config.toml
encoder_arch = "mlp_mixer"
image_size = 64
encoder_norm_position = "pre"
encoder_parallel_block = false
encoder_conv_stem = false
decoder_head_dim = 64
decoder_bias = "none"
decoder_tie_embeddings = true
beta2 = 0.98
eps = 1e-08
final_lr_fraction = 0.1
weight_decay = 0.5
Rows from block 8 of the text decoder of a small image captioner, named by matrix and row number. Rows with one number belong to one neuron. Each number is 128 + 24 x the weight over its row's rms, rounded and kept within 0 to 255. All counts start at 0. Numbers have three digits each. After the name is the row's rms in percent of the matrix's.
After each neuron's rows are labels from the 100 texts, of 14976, where the neuron reaches its highest value: "fires on" is the input token at the peak. Only what is clearly more common there than usual is listed. The data: regions of photos with short descriptions (Visual Genome). In brackets: how many of the 100.
# fc1: MLP up (decoder.blocks.8.mlp.fc1.weight, 1024x256), inputs 156-207
# fc2: MLP down (decoder.blocks.8.mlp.fc2.weight, 256x1024, transposed), outputs 156-207

fc1.210 030:146121077140167160106084168139116136110121119146058149099164138130145110143149102158092128118116079164133121112113167133098152127137145093123120091118101173
fc2.210 038:133117119128111120115164135093150127145140128131171131149117133133145147109142161138156132059126084155131128149087109153126104124167144148119125101131163147
fires on: "next" (33); "waiting" (17)

fc1.195 028:085130134113176171178071181114158124129148112114103158114153110080107153147125148122146137122094116167135132138157120211088135106125121155114131123131133106
fc2.195 037:180141118141096117091134159084095150093182115164153134119139122103190115141134113144123125076150119121156136119152127108138139175136137115141128124108110149
fires on: "green" (41); "and" (13); "is" (8); "blue" (7)

fc1.264 029:087138124120120136130144118117090145132153119107196137116151109106120118131150149145129165109129126086130135155083104155119187133106090111158090162128130115
fc2.264 038:127139135127154144115155120118118151130108112091091156124108116149134127169180144128118123079126116140123153136139138137158155122138169148124169104118146164
fires on: "playing" (43); "very" (14); "be" (11)

fc1.282 032:108120159144159125117147146081174099104113121146171124111118104110149148135121155126111113121137168124122141142157140163138123171091106101103142127169144046
fc2.282 040:192132128075106174123145121148121117189147153171105115170165111113106134128182088119151142141147099126099141147126112105105150122148169151141116165149102140
fires on: "on" (18); "eating" (10); "wet" (8)

fc1.27 029:150135124121166141148078105131160138139131149142124158113118093103089125155164132138133143180128128071125108122131156178149150081120121139159094128111117083
fc2.27 038:134111141149126138113147136110095114129117120112124089107116106156159139124135094154106112067124124124135109116110103147154126150156131134119127130105188182
fires on: "blue" (39); "covered" (36); "filled" (15)

fc1.651 151:099094182124159100142141134151126102151125127114190177149145109100116124133137112101082116120129113154105077107125165145098132136146167173117147120113192166
fc2.651 138:134110123086170117108156184070158142134134126159108108115147125137116105119133143109122119113142109199137119083127127122126116128127149103117130119168147100
fires on: "on" (47)

fc1.621 028:140098154127160164143148123114138144134122124145104157113145132112124133123128134121103114122089148134173112135119079174105127119129143090126130131123113129
fc2.621 037:131129130132120129107133104119151142095145086123124101115118130116140134144203127140152137108134098134153163128092127152109092138112157176143095106138126165
fires on: "is" (64); "very" (11)

fc1.123 032:119149127138108124122098109156121130141154119111157117143121089125089107163134145122146136140114100117108095153145137110176126071099115117142075142109149136
fc2.123 038:108117156146147112130156145113119116108101131096064131110100151125156113113116110131115118150106131140151124099156100134151138151147109113098127126126165110
fires on: "the" (15); "chocolate" (9); "cutting" (9); "wedding" (8)

fc1.588 186:083125197131168124145157145141117175109111102121149168113153115096137108143122128126116125137133138127101065137106094159143099115115111112160118154126185094
fc2.588 178:103132120070137101140128142108122126123111091097113130137132164155149110158105117109130143086133156153129125120125124109115129120135184125129100131126128164
fires on: "an" (27); "cell" (24); "stuffed" (19); "laptop" (7)

fc1.524 030:111142125124105076159164152118171125151165118152156103104102122078102136156141141149173148184098155125107106126156149151108122099112103151157123123140164099
fc2.524 040:175084093172100115123103165109125133080167116090115132127160125141159113106090094129148129170158124120130123143186115132154121162155118146094098132122148142
fires on: "on" (10); "green" (10)

fc1.421 029:137201154093112111156081118096131103138114163140071133111143112142117108116134109106116101113154119127125120120109125149130102092101152041131094120132120178
fc2.421 035:133076086151156155116114123152091138144092068124144103154110147175129107098166129124118123098136121112100094165111086144120081120178129138134144161124180157
fires on: "shadow" (41); "shadows" (9); "patch" (8)

fc1.170 026:099129116146117111119110154151081141162113143093105118136132116100116118154105126125126177119151119162192143188079111120100137119123131164120109088120134183
fc2.170 037:140110107158121107136163128108152172104163139094125173104147104166110159113149168110105132124131088113151100150165113117139104132100106126133146128135119159
fires on: "<end>" (28); "white" (14); "red" (7)

fc1.435 030:139130161115175134075111141128115130168103129115137126144157099071080123196152148110136171143150139109137113174162150137183152128069109155113112084114113084
fc2.435 040:155087120127108133116136160118165119141109162156112137104121142155132140128123111111113129121162132118142118103128054134103114146146124170094126136135140130
fires on: "in" (64); "a" (13)

fc1.627 029:139142130107159123137095141085121118141127124121103152104161104145118126155124153104125096071123131165135124156102136151149128130103077053101098097126122158
fc2.627 036:107114148127140097116158145172138149122144125146112119126132181133119132129172113117112125108143095133115145135143105132101082128122124188127114140149157139
fires on: "has" (15); "are" (15); "short" (7)

fc1.642 076:170191132163145126104147084124121148102138121167158147154118140156143112153138126128130095181124178146096149139148112123137134140133099111089127123163081115
fc2.642 081:095069132121117146143113116137110113169097135130126124153133134107115120123162171108137147124138135112126123131123113123170169104148150143098127136112146137
fires on: "color" (27); "in" (18); "colour" (9)

fc1.698 028:121115102115145135168143141097155129124151133155102120104164129116129169108147169089095151109160099145049120128086116122151136100138111104112124148113111060
fc2.698 040:115129134129113139105101150078111142128144124113136095172095146134181132167093089139154143191146115117124142139175149163108152154161146146104129132130153124
fires on: "white" (15); "blue" (13); "green" (12); "black" (10)

fc1.431 026:108149179108094109155154124155135126161144125114169117137138144125147179104099123127126112130160136138189130143086120124141137099091153102099120129160092136
fc2.431 036:125106088131140144153121116161110148114103116085106080158121093122072134106124182120107136193122166118111130130155127108141120141138110172156150117106164117
fires on: "tennis" (14); "coffee" (11); "baseball" (10); "white" (8)

fc1.761 028:099145154150152167120149126137133144148107126134099165104104145111121134230144167159112095119117133119181106121095122158129137122078127150145135116130113117
fc2.761 040:150101094105094137126111129118113090104148109089125184110126106171144163140153102132148130113151093123140136133119156125131169150181139133124163100132205146
fires on: "a" (22); "for" (22); "is" (8)

fc1.377 028:095147154097101112173147138126108099137137122123111131169113164144159122089108138112116160140124126156163148143141065102122126152105123115104123116153134139
fc2.377 037:122095095161149120135122111146160144129095111115122065116162125087066103113101144089128104194135137100123145137137156121094131107134132132133121100142119135
fires on: "striped" (17); "colorful" (14); "floral" (10); "colored" (8)

fc1.626 026:088120110123116146089148112117080077179142117150119085146134108133119148193113138151108147143128088135097131102124153104189142098095147139112148094117096072
fc2.626 036:165128135134128139094161125104150100155080126119134123140114107133169122065086163111132132149107161097152101125125083133116141160191149148112099124135198144
fires on: "baseball" (22); "a" (18); "leaning" (10); "white" (9)

fc1.590 028:113124141126159139150115108129161129111108112105114148128076151095121152173121127135108087181147160126203139103160093147123124128111123158116162145141109058
fc2.590 037:148151105108092144143135139175088081168149122131167123136171103135129116073121171181126138095140153121133141128130159118128136117173127121189116136126131135
fires on: "tennis" (28); "kitchen" (27); "baseball" (15); "soccer" (9)

fc1.646 167:106093094100164111157127092138153163174097106096157158139157075096114127108067136157111159114120091128109114171115145137088118094151108113109125135088151144
fc2.646 160:143127095134142122142106112105136157127128127105140148099119119158133122143177112123159108111168130158084147159133113116048164114131133115133117150098162119
fires on: "black" (18); "white" (14); "long" (12); "cat's" (10)

fc1.542 033:130187137117167135170089124121138131121112158119143178080126134115128138117134121118098133151140132130143111126088109164115100131114140036127110120171108163
fc2.542 040:104102099136110121143134106141096146130100072133116106108105120181119132090173117126131102095151125128120113148098113119156108117169128172142131128109187176
fires on: "of" (25); "a" (25)

fc1.750 031:112122122132156136153124117099140115126137105125089132105115190162157140060094124149118106096140160160132172084112115162111094132135156099143173161145100107
fc2.750 041:120166095121107153134157098119095146156137096167143111146135103086134134125155128117132138141085157112137173120079155122091110130155147105166104121142141123
fires on: "on" (45); "is" (22); "the" (12)

fc1.664 033:167145129115145164127160127131101140126144111161087143087126168122141130161113144160107149141129130157128092161078133151099117158105153153106168080109105137
fc2.664 040:152110142128096151140106125120155070140140112115130151153131134158104146122117159077138176162160086132142124160139063125095180166179093154116135132117194163
fires on: "<end>" (73)

fc1.752 027:145126081114105104147107107101126123126127112138108105165123092122069130146132128129118094124147143159081133134135131102162159084100137095150091141141114168
fc2.752 037:092153124136167136135157156121127150159119153122092053142146147099116161121132149114096143118109087116120110108135110158143136109148121182124142154128156093
fires on: "next" (99)

fc1.758 160:145155142128180093139119102146153172153132082118129118108128089089140156109077139167092155107143120112154132146142110152160116089146097066127118161176141116
fc2.758 171:118093106130122119127111119151117145151101150131133119138182136128122150128130110147160105143097122115142147109100149143124140173127143214144129115084126161
fires on: "a" (51); "computer" (24); "the" (14)

fc1.700 029:118146159104181155115156136112138100133150092128178116126130120119085101147101165122123103113122170113117118129196129155142104103090102127076147108134139071
fc2.700 037:179118105102110144127120096144091127194085136144092138122165119101141115112131114101111141166113141128167138123105068100081149127155169118172125136122151143
fires on: "the" (21); "his" (10); "ground" (9); "their" (8)

fc1.260 029:122096115106141119125133136095136115136130100108103147131153126125128125135138143129137141147102178127164145161111135164130111139085145100109105089132110170
fc2.260 036:145169120106100080154141087144160092092137107118097106079121113136097169099141133123114089102097140145160158144089129135114087106130160125101129125149154128
fires on: "man's" (23); "woman's" (8); "horse's" (7)

fc1.558 031:152118103127088151123184138156136134130139137124124093110132146113124147099104151153122159132098112145146132136203154130171185117114092140139143102136120063
fc2.558 042:110130138134150148123144144109134138113126121126144093130159110102096153174088120133102147136120168115144112111132091111131153160155143172101138130105187144
fires on: "is" (16); "of" (13); "roman" (12); "white" (10)

fc1.117 025:131116159107156114136118165101125110126118085137082118119136133114136120165109140122130116185102161129168162160175123147098126136093161159091146087129135073
fc2.117 034:173126158147112137118145121193130106131105085125155168170170112093115113125095172120087140122144128124186114106112113123106095141151153111120096130138101185
fires on: "color" (20); "to" (20); "brown" (17); "white" (9)

fc1.483 031:138115106107139137092140151101134105155096124198094134105150072134120154157145146133119141091137152155077137133140147125157143115104109096121133093141121113
fc2.483 038:152118117136142145087125131089131147144114148150129115142123152124125149140172092107138146111154099091129131158070080155125101153177157181065111155149152146
fires on: "has" (21); "in" (12); "girls" (9); "of" (9)

fc1.107 029:093102180169116124094117123130143133140117117124148138093131124099141122204129168147123142138108101117181132144145132168140142121120060162145113129138105119
fc2.107 038:139110132122117109128156160168112118111123128121153158151160153125097120132179143133136119111166123143091168123144123122129119144130170128132120110123106142
fires on: "playing" (17); "showing" (8)

fc1.584 035:147133114110156159124147135115102115105098122135131146105188142122160130100135126130115155130135160139184129166091091152124154202099139119080195084140118120
fc2.584 041:158110143128123150153123102131160119183100128138130167122105106189104163178132174109130144091129095136129134122102145122107153095160158143145161150102160135
fires on: "has" (29); "of" (13); "view" (7); "area" (7)

fc1.381 027:107129112113120111133092140087113117094156110117110161169099116136136115135130111134136106148110107121109121105079127148130116105085146127126086120112132141
fc2.381 037:107149141159117166130134137159143140161156150127112073111158132112109133076127143073102152160152109114130116126166093139138103124156083119119151125100141128
fires on: "baseball" (23); "a" (22); "hot" (13); "window" (13)

fc1.190 029:121101160135101106111172127136137122145141107119182138158115117108091129118144152081169103112116108097136114154239106108170098091088107111146096131140164117
fc2.190 037:136115129115125107139125145107157150139102156136104145099155125115084106112104109139101100189089132137125141087087124151107108129098122109134137142124101130
fires on: "in" (44); "of" (15); "on" (8); "with" (7)

fc1.350 031:108139151129125155094114109119104133177147130131170126136121090130117126142098152102134164127109089148118116150160095105177173083109076133166115140140143119
fc2.350 038:139103161138134105111135161106156099132059137102105104137148150094141099148093111151132125162127119127094129096149103130124141139135196155135125145117116123
fires on: "blue" (17); "white" (13)

fc1.213 025:145131116114133160177089091117172144085107165170113143089134125110153144120142122150116098152154134151155140125081115165081118122135102099140157151102103125
fc2.213 033:121138109128122152117168136153095106139138062145151115134129124104147132154164086123107166072134111128131145102138141146111130145172116124187113146125158153
fires on: "on" (54); "two" (18); "is" (8)

fc1.602 030:131123087119118116162139122093152116076115143156085131135143136161124154096153117127100112143125160149138164117122130125097071123161146093131141124124145179
fc2.602 037:124143149141165113095150116132124137147147106146148084121142145088121123103166102136126140120131081113146114144140126135122099134148116136111099167133103148
fires on: "on" (20); "has" (17); "attached" (9); "of" (8)

fc1.186 029:202158129133119161143120160110096137173125116121108169149156091127104118148144148123106116107107138128117115151159110163139155120099125120091117083138148110
fc2.186 041:072096098126132083118114126117105136133139187151110113067131123148159120091154125128157097093142089150139130141127125123108113106149147150154125138097113146
fires on: "man's" (16); "woman's" (15); "his" (13); "her" (8)

fc1.256 025:092122180137126161104134131115120147164114125159144135138143169129140143097105107118108122104154162145134184149076069179122102128131125120166136132113143144
fc2.256 032:139112114145154159153145100133113139111112108118183105101137127117122102172145127143129156086113135106117137134150205114112136140103152131148118131110099109
fires on: "playing" (57); "wearing" (32)

fc1.419 028:120145118149142164142081155103104118110126088133103147124118162107148140128127152150150129155129146138104099097093129161068080137139158184169152145119103085
fc2.419 038:128093111128098156105156125126138149146159091149160097166148132121175084090143145111152156141162128132149105141131113122109136098184138110123108102092170149
fires on: "of" (54); "cell" (27)

fc1.323 188:095102193130134135113154145162114174172116114145119133119110143119152140108170115110129088122126153147093085134144153136155083104134123138123150183153166109
fc2.323 195:152155126149131118125091145108113128112132101154111101117113139087194131146129139121108132145125096087084125142136147134143085112135106112134097105191131125
fires on: "baseball" (23); "electrical" (9); "trash" (9)

fc1.727 034:115114180146121143119157115147133111173147120104137071160112138092099126163115145112127139140115089134148136109176142113167141075139091150153090147123120109
fc2.727 043:105110118123137097135119154109155117082108127089113160149183135091122110140091149116127118188101145142130144066153109131110154169098127107128146118153131116
fires on: "baseball" (15); "and" (8); "ball" (7); "in" (7)

fc1.204 031:092142163154083105091089139146079122182113142111097117145127103119117155199119140108121117144146071130127130152136148134190164098092113119123068125110114125
fc2.204 039:114108104136165138134149148133137133114084135104152111145142130139083122086135159151105127140130117121084116096144104133173107125134144172152134134138140147
fires on: "baseball" (24); "the" (14); "and" (12); "plastic" (11)

fc1.767 032:132138158119114137134143103131097112164157077114128127154106122107106116155108156152138137107102105123116137142161124157125132102103110113134102148111141100
fc2.767 039:144124089137135124131135123128128154117130134144107123081145114082115112141150140077081141160110161127164183116119119128072102149130155122114129079128146118
fires on: "is" (51); "the" (13); "are" (12)

fc1.617 189:102122167169124128142124133116118121087163124141150142127141113122128110141108091078112152125105123118116150149141125096139113107137130170146124080106121142
fc2.617 185:143145110113122129148122099159134120080123128128147094119104141122119171137104142151126153138109080101149130163128137108175149141129128166115130110185133109
fires on: "green" (61); "in" (17)

fc1.523 030:128132128127151126114168117128119118075116127133129125118144136129151118111134112113120115143152148149129128094135124127091115147079136100085178140137102134
fc2.523 038:178128126095108147139110108118146097211137118149158143163124117162121110097108147126139142165114116121114129104100126131090111120139121127138097148162145130
fires on: "hand" (47); "ground" (16); "a" (13)

fc1.666 191:106146142100170104139175133139110190129125075128135186123157114060135108129093125116106156139124122106109122163104092156146117101139105116147098130109157114
fc2.666 181:118141126108125119157106118126146156094093112090144133152137154150143149117126100129164100153136140134087138109117097112060144093106129109153128127110142144
fires on: "an" (46); "stuffed" (24)

fc1.379 190:147151138135181113143096121112116122146176103152100131140177069129153133109112072118155131156102105119085120143111096131159120095134116138107080117158141174
fc2.379 187:163132103138113129120146136154118146126131129122091129108140110158137147097144157163100123162120121129113123096108089131139120105124108088171160099140109108
fires on: "lamp" (31)

fc1.5 185:152144111142114112130105117112102169160131119116083106151111152116106118132127140158121156132127118066124150141132119138152100125147133169122127142137130096
fc2.5 199:154135121112136145166120124128155101096165129100153110128155147103160142128118113124127149086116105167145166103122147127062144157116093091129145113177082124
fires on: "white" (29); "black" (18); "is" (13)

fc1.372 028:138157147119112139128126125155148153141129118119164144104120137082127105152131144136129139141125109105176134163179138155139123104131095156111084124120105115
fc2.372 037:122062106147106128115111133157092114131091132112095122132127110167126112120124145116119115118166117118162095120105044133153122152126136134096127130109171166
fires on: "of" (30); "in" (29); "on" (7)

fc1.161 027:138137075117088121166116154141098129107145152125074110125160089138104122080137092132111144147128126151115109145098131082148176127080140097145123124125116214
fc2.161 035:089111151154180144163133157114144123156101162080118127143130173161106156139071140122134123116133101128105095128131087163159152103159097163129108151134159119
fires on: "next" (58); "." (9)

fc1.450 183:098099156121121091153137149160145191168105112112131139131116135087151147110136126118091138062106138125120124142110130125136112105122131156111124175140156150
fc2.450 178:129124108137107105104099135082173150134100114146139112122125135064146151113117135129119137119101110061141151140099133124106124150145102139155123104168147138
fires on: "baseball" (61); "ball" (25); "game" (7)

fc1.38 267:125171183113125098138150128137140166124138092120096120127159124101104112156089099086153124147133133100166130165141113142118079077161112128142129103137133126
fc2.38 211:106183129124143085131146148133154172113101094098111133115136126123111127164121108102174101144137122118149152153130110118117108103134143135165101085098177138
fires on: "an" (100)

fc1.395 029:142148157090149114141161135070122134107140091165137147111155137126121114133127147134115132117119162128154128147139096154084146144102110124079097076111122063
fc2.395 037:145117157131099133144090144176136124180141139138142043114151105122053159143125178095116159159162088141140163140131068140106091126149134183144110155101126153
fires on: "is" (39); "of" (18); "on" (15); "wearing" (12)

fc1.303 196:135161128151137113131137106125102134163110068098124126143135132109119135123126134144107115124131103142120096188163113126149115112153126122119125150156163119
fc2.303 210:142176126126129104094140119148119150135116133064133096144167108164111131111112108136124116106119105146176116144142129137125159127102135160118146127099134129
fires on: "a" (31); "of" (26); "on" (19); "the" (11)

fc1.67 029:119150118145165130116144102156141122185146083139137132124133088123103130161105133123150098138105121126115142125146147126125157086093119139096063082175123156
fc2.67 037:119120088135124104155150124113098126094108151121056125093066150147167109139121111143127133128097145120140134118082093130127108157156125117116104116124178100
fires on: "next" (24); "stop" (22); "clouds" (21); "an" (9)

fc1.131 030:102163111138125105160128128133120127130126122118121147143106137109147151084125127114123153135176142154165106165081105152093107147114173111131153101101118168
fc2.131 038:164129099130100136184127131145123110136169132130136116130125120143074161109123131104134129161115121125149122127133126119123139104140066137146150156111134136
fires on: "a" (52); "tree" (16)

fc1.620 025:125152170113135145176094158124110145124112130111078146109140100137126122147143119132106115129130080122155089156107132142106142106070117076137094112130132184
fc2.620 034:120106082133160092120147128112119113082139073117090150132130143171151154123155124133135083068131108147129133112124158125130131124145169140141142098118146169
fires on: "a" (20); "blue" (20); "flying" (15); "the" (13)

fc1.2 029:105130151137163150139111116131145126087119084110096112124114135101151177151130142112091141162142161156173132123181115146095131139125141133112145126096102050
fc2.2 039:163139161109106112141176129183101083158152112140155135146170109085088112125115174142124127126130118151154138113147167123115107118147149140181125122143110140
fires on: "baseball" (15); "grassy" (14); "cell" (11)

fc1.21 173:090118097154105130125141120089158158142112138146126134154134115120116117137077123169135146156106136106136112133115130122116120128166095125105143142106145098
fc2.21 152:147116112102162135150115126115163150189138136110118091167109108095111127157131117133169147138131103124147128138115090159153152133109133158103124137101166128
fires on: "curtains" (20); "signs" (12); "poles" (12); "blinds" (8)

fc1.237 159:074121128143134112144111150145083109123154122128123163148147119070124124143109099116121162096089122108152135105113134111089139123138124126116119122109130161
fc2.237 174:160111121095109096137150146141140075094118119123131084126139150161133128128127168145122136110148089117129118130126140115139099138131139121097143143174135121
fires on: "<end>" (51); "to" (10); "been" (8); "being" (8)

fc1.373 029:107090134168133164143142134137100160121123120158151149130157150151120156086130100127149075101083102150137142120119082102076145134131119143151161133138143160
fc2.373 037:117155126126136129129122091091159118141148125117120136132108154125197149102104144172111127104114138131077157127110174140114124124117155139144106132096090105
fires on: "next" (89)

fc1.691 030:103164155120102134104107098154129119183126135097085147148119103157138121134115106084098115108143119143116127145150108104157149094113116095105083144158139188
fc2.691 038:130121122131153102142136103131106067136103104104150132091105149115136076115096120141130105170105118122111139117106145148116064151131171142127140139139109089
fires on: "the" (63)

fc1.77 029:150169135127137133148153149097098119147128082145170139127119156148113116114114126139107147130136110118134121171196113147141158150126100120094128071153096094
fc2.77 038:088110057140098121150122098152144138144098142151121127096140121141125163115146139127110119140142144131136148157080103104116136077132153133166129142118187193
fires on: "man's" (9)

fc1.154 028:135140111165110100130105163150133136138123133150112144101139068141130165153133132122161165177084087112156125154147132099154164127109135140164088087116157179
fc2.154 038:091119120151114105112163145137164124094133142080124135162152145152104150148115138147130111083156124164102097127132107155179083142133141123115102123136148158
fires on: "clear" (17); "red" (14); "blue" (10)

fc1.678 029:078114095125143137114108142104153124112131162142135167102142136111148149141116146090129120146137131128140130128133142171122105134103098089138141120129110108
fc2.678 043:152141176111108148131150129129132128133087126147129084146147106138093165121128122159122157114126119121104140139119092113151156139154170169149134126123192171
fires on: "playing" (23); "filled" (14)

fc1.603 031:137146129131151165134160129138138106129139095159142103140115135127142144168109102127114115160129125162080123114142086121123122126122147144138130110142117073
fc2.603 041:159115094120112115119124108127095078172136152132136121134139147094145118091113156164164144167105127142152154133111124137100140125168153128132112135161169139
fires on: "next" (50); "hand" (27)

fc1.340 180:151141160133105116114170144151111109153102090116129119147104115146125145117110133136143105152121141116091104187132125094092109125095166129146138148129109132
fc2.340 172:117107156119131161114139121088144105099142106164105119094142122138100104163108152109157118136122175093141147118123127123143110141130152137110129123086123098
fires on: "blue" (30); "pink" (11); "purple" (9); "green" (9)

fc1.370 026:097093102114144155093140194091100124122101156122084123123139116125140142141146140121124114116125154140097151118143118130190102100091151089114142134147133081
fc2.370 033:164177170093150116130141118117118116128099106129165137143130142121139139118129114153132119095095147088132093125078153123131128141165151142106087147130134135
fires on: "has" (23); "back" (15); "a" (15); "front" (12)

fc1.3 170:106142166141205096141156121154123119099165125147140139125174090111118125141098113068132148122147123146130110127104121118128115095158131114138105138111163150
fc2.3 165:150087113087103121133137102121154120114081137113097128140113139142126150167144133180163122144134129101100139111118066117128118106103156126116123129123133119
fires on: "an" (86); "large" (7)

fc1.263 031:101135167118137130125154152121113123140134106136183113122114130111102126170120147132133122152137143109184119117239138147131107108091101121097147117139112063
fc2.263 038:174090130111125146122093124160118116160072113106128166138177092107149120117113171104118131159152152153150128100128092097120186116151120145149114155114156154
fires on: "in" (64); "color" (8)

fc1.705 188:081111125130153162155158145131136125126108113128139185098136105131133124118138113146097115113099087120107156148118096126151105074117122161161130101086122150
fc2.705 184:141108075098124132125123091139157091126128131110148123125117142153083111140138133149103156087088097101154155164163135105148126127143148121146131140116093126
fires on: "in" (50); "the" (41)

fc1.116 027:135097172103139143109142138154136131159147113118098101182145115117104114193138130135158117079135070152135152129161112142134110080109099110152055135126145116
fc2.116 036:109136102136163121102104138070155158105127124127136166094134147143169091137155147155103114120126141127141110111130130115137130144140163136083128126181115137
fires on: "an" (74); "and" (12)

fc1.310 030:119102098116111114125152116110140129144168096132199107135155117128092124081121151132167074100125166151095164128148124138128146134120100103123125130126149109
fc2.310 039:116165142123147148162122115110137156149102132165071084105091113102143126150099117130103131115076140104130152115102118096120155122111108148133119139132144105
fires on: "next" (31); "double" (31); "coca" (8); "-" (7)

fc1.150 185:108106108117174147169144077146116160135109095140152151126120127085104133127114100125122142069095109116115150147109125141147130109113144117099108125106145127
fc2.150 181:147135101175095091127097109135130141120154164137130104086149149163132128142143122105125132139147112164064176146113146116110174113127092105162132132126120105
fires on: "is" (69); "cat's" (11)

fc1.460 029:120132148117106159132121126135141099103145144133110152145184133140135115106135124160068138127130155126172134150163070133133159139133115155103128127112117140
fc2.460 038:134099123126138136124147168122118128153100120124132138137164114162091114196167132098122145079131036149135114112137120137123096157120163115131140143101128161
fires on: "in" (38); "of" (34); "on" (8)

fc1.265 037:098142107142158133114150148097158119094119118162115138115109129123169158145128147115116126155137151147108102144121125143070110172116147116095185130142108080
fc2.265 043:179108140091106165123137116138116085176131123146156139186127129146146143104125112126134150136163115126112134158102113111114177108171119154126105140151160158
fires on: "hand" (20); "sliced" (7)

fc1.148 176:078090180092195148143151132140139124141148140155141145124156111100123106156145120113129131106132102150144094108121154139104083108138124148119145142138204135
fc2.148 163:113109126077149116130137114074130114119119141096118116151171125105128096160162138136118127126152089176157148068142156097129128135093182112101104134164155115
fires on: "on" (51); "wooden" (15); "a" (13); "the" (11)

fc1.28 028:062130141153111103127140161098140148135112140114146144082112186121144162114120149147111129142133137154145143121120111177114122140117134111123131135120130138
fc2.28 037:167127131137093138135114114115147116133173099113151130142148082145115131123116120118153151124183125134113148153123119138138103140099131158087124145147106162
fires on: "<end>" (56); "playing" (33)

fc1.465 175:122156121116151130137113143135096166138122128119097136140134159142114100129118075112109162146103129098110143126100049100120113082116131119164103125132113123
fc2.465 181:139120114118129075157122117107122146119167139137134096124137127144117147107120180106112143110144102178148151117156169138162167145126084088085162081152085093
fires on: "black" (20); "blue" (14); "red" (13); "with" (12)

fc1.601 031:127141163129133103171144111106173143121155143148152165105125124132144155130141148126126151096158124134130129154070089142077083137121105131141154153097142178
fc2.601 042:159099109131120159107103150137104130100131104131135160160139133146095104138169091101141162146196076118114108157187139128116144168118114148105114142112112129
fires on: "<end>" (97)

fc1.762 030:125148152110138118124156122113119127164155127129177142127156082125084112088113147094135115130121136102123135172131093131162201136109087119133120089153135157
fc2.762 035:125107161129140115131142129127149150139057152139077113098101151156134144143096076149137101090105087132131143093093114136125112124116178132124147148108124128
fires on: "the" (24); "train" (9); "blue" (9); "skateboarder" (7)

fc1.412 156:104139177189130158120111145100096154113136122117147145112121098124123089109158152142101059123155110123113115139122112147148096094114108158135144113132165099
fc2.412 151:160134078038130133127139099141163101092117099107077158134133129108144131136148114133105127133125102124133152107145139132132114155117177104133103113135139163
fires on: "the" (35); "in" (12); "tennis" (8)

fc1.589 145:102173183181109131114111151100106130135146125140116128113115144132118096146151144130130102124134141137139110132144130139113116122146103163114176175138135106
fc2.589 125:142084090122093124117126139152128118146104149148121149090130100177124131139157115096133161142115141118129136123090147105138146121152131120151131099089156142
fires on: "<end>" (97)

fc1.147 101:139183153148149114106138128126169135172152124119166123112132097126126119119117139132104101093135136106156139119139140134109112098138072139124148144120121131
fc2.147 081:130085084094111142141124119115136120147105150133092102128138133214080127126151124111161142101127122125098128129111133112168128172130206130131124126075134109
fires on: "a" (22); "eating" (12)

fc1.719 027:152153123143132185129125120119101129143139098134077125138127127148074083155116123093089129126112131149105120126143069124118137117143141149108118111144130093
fc2.719 036:084113144094122119142112103116141114162073131138172116115120171124175102156106168164126123105111091113170148141113104148121144110135144131118153104116212146
fires on: "shadow" (22); "patch" (19); "section" (16); "color" (8)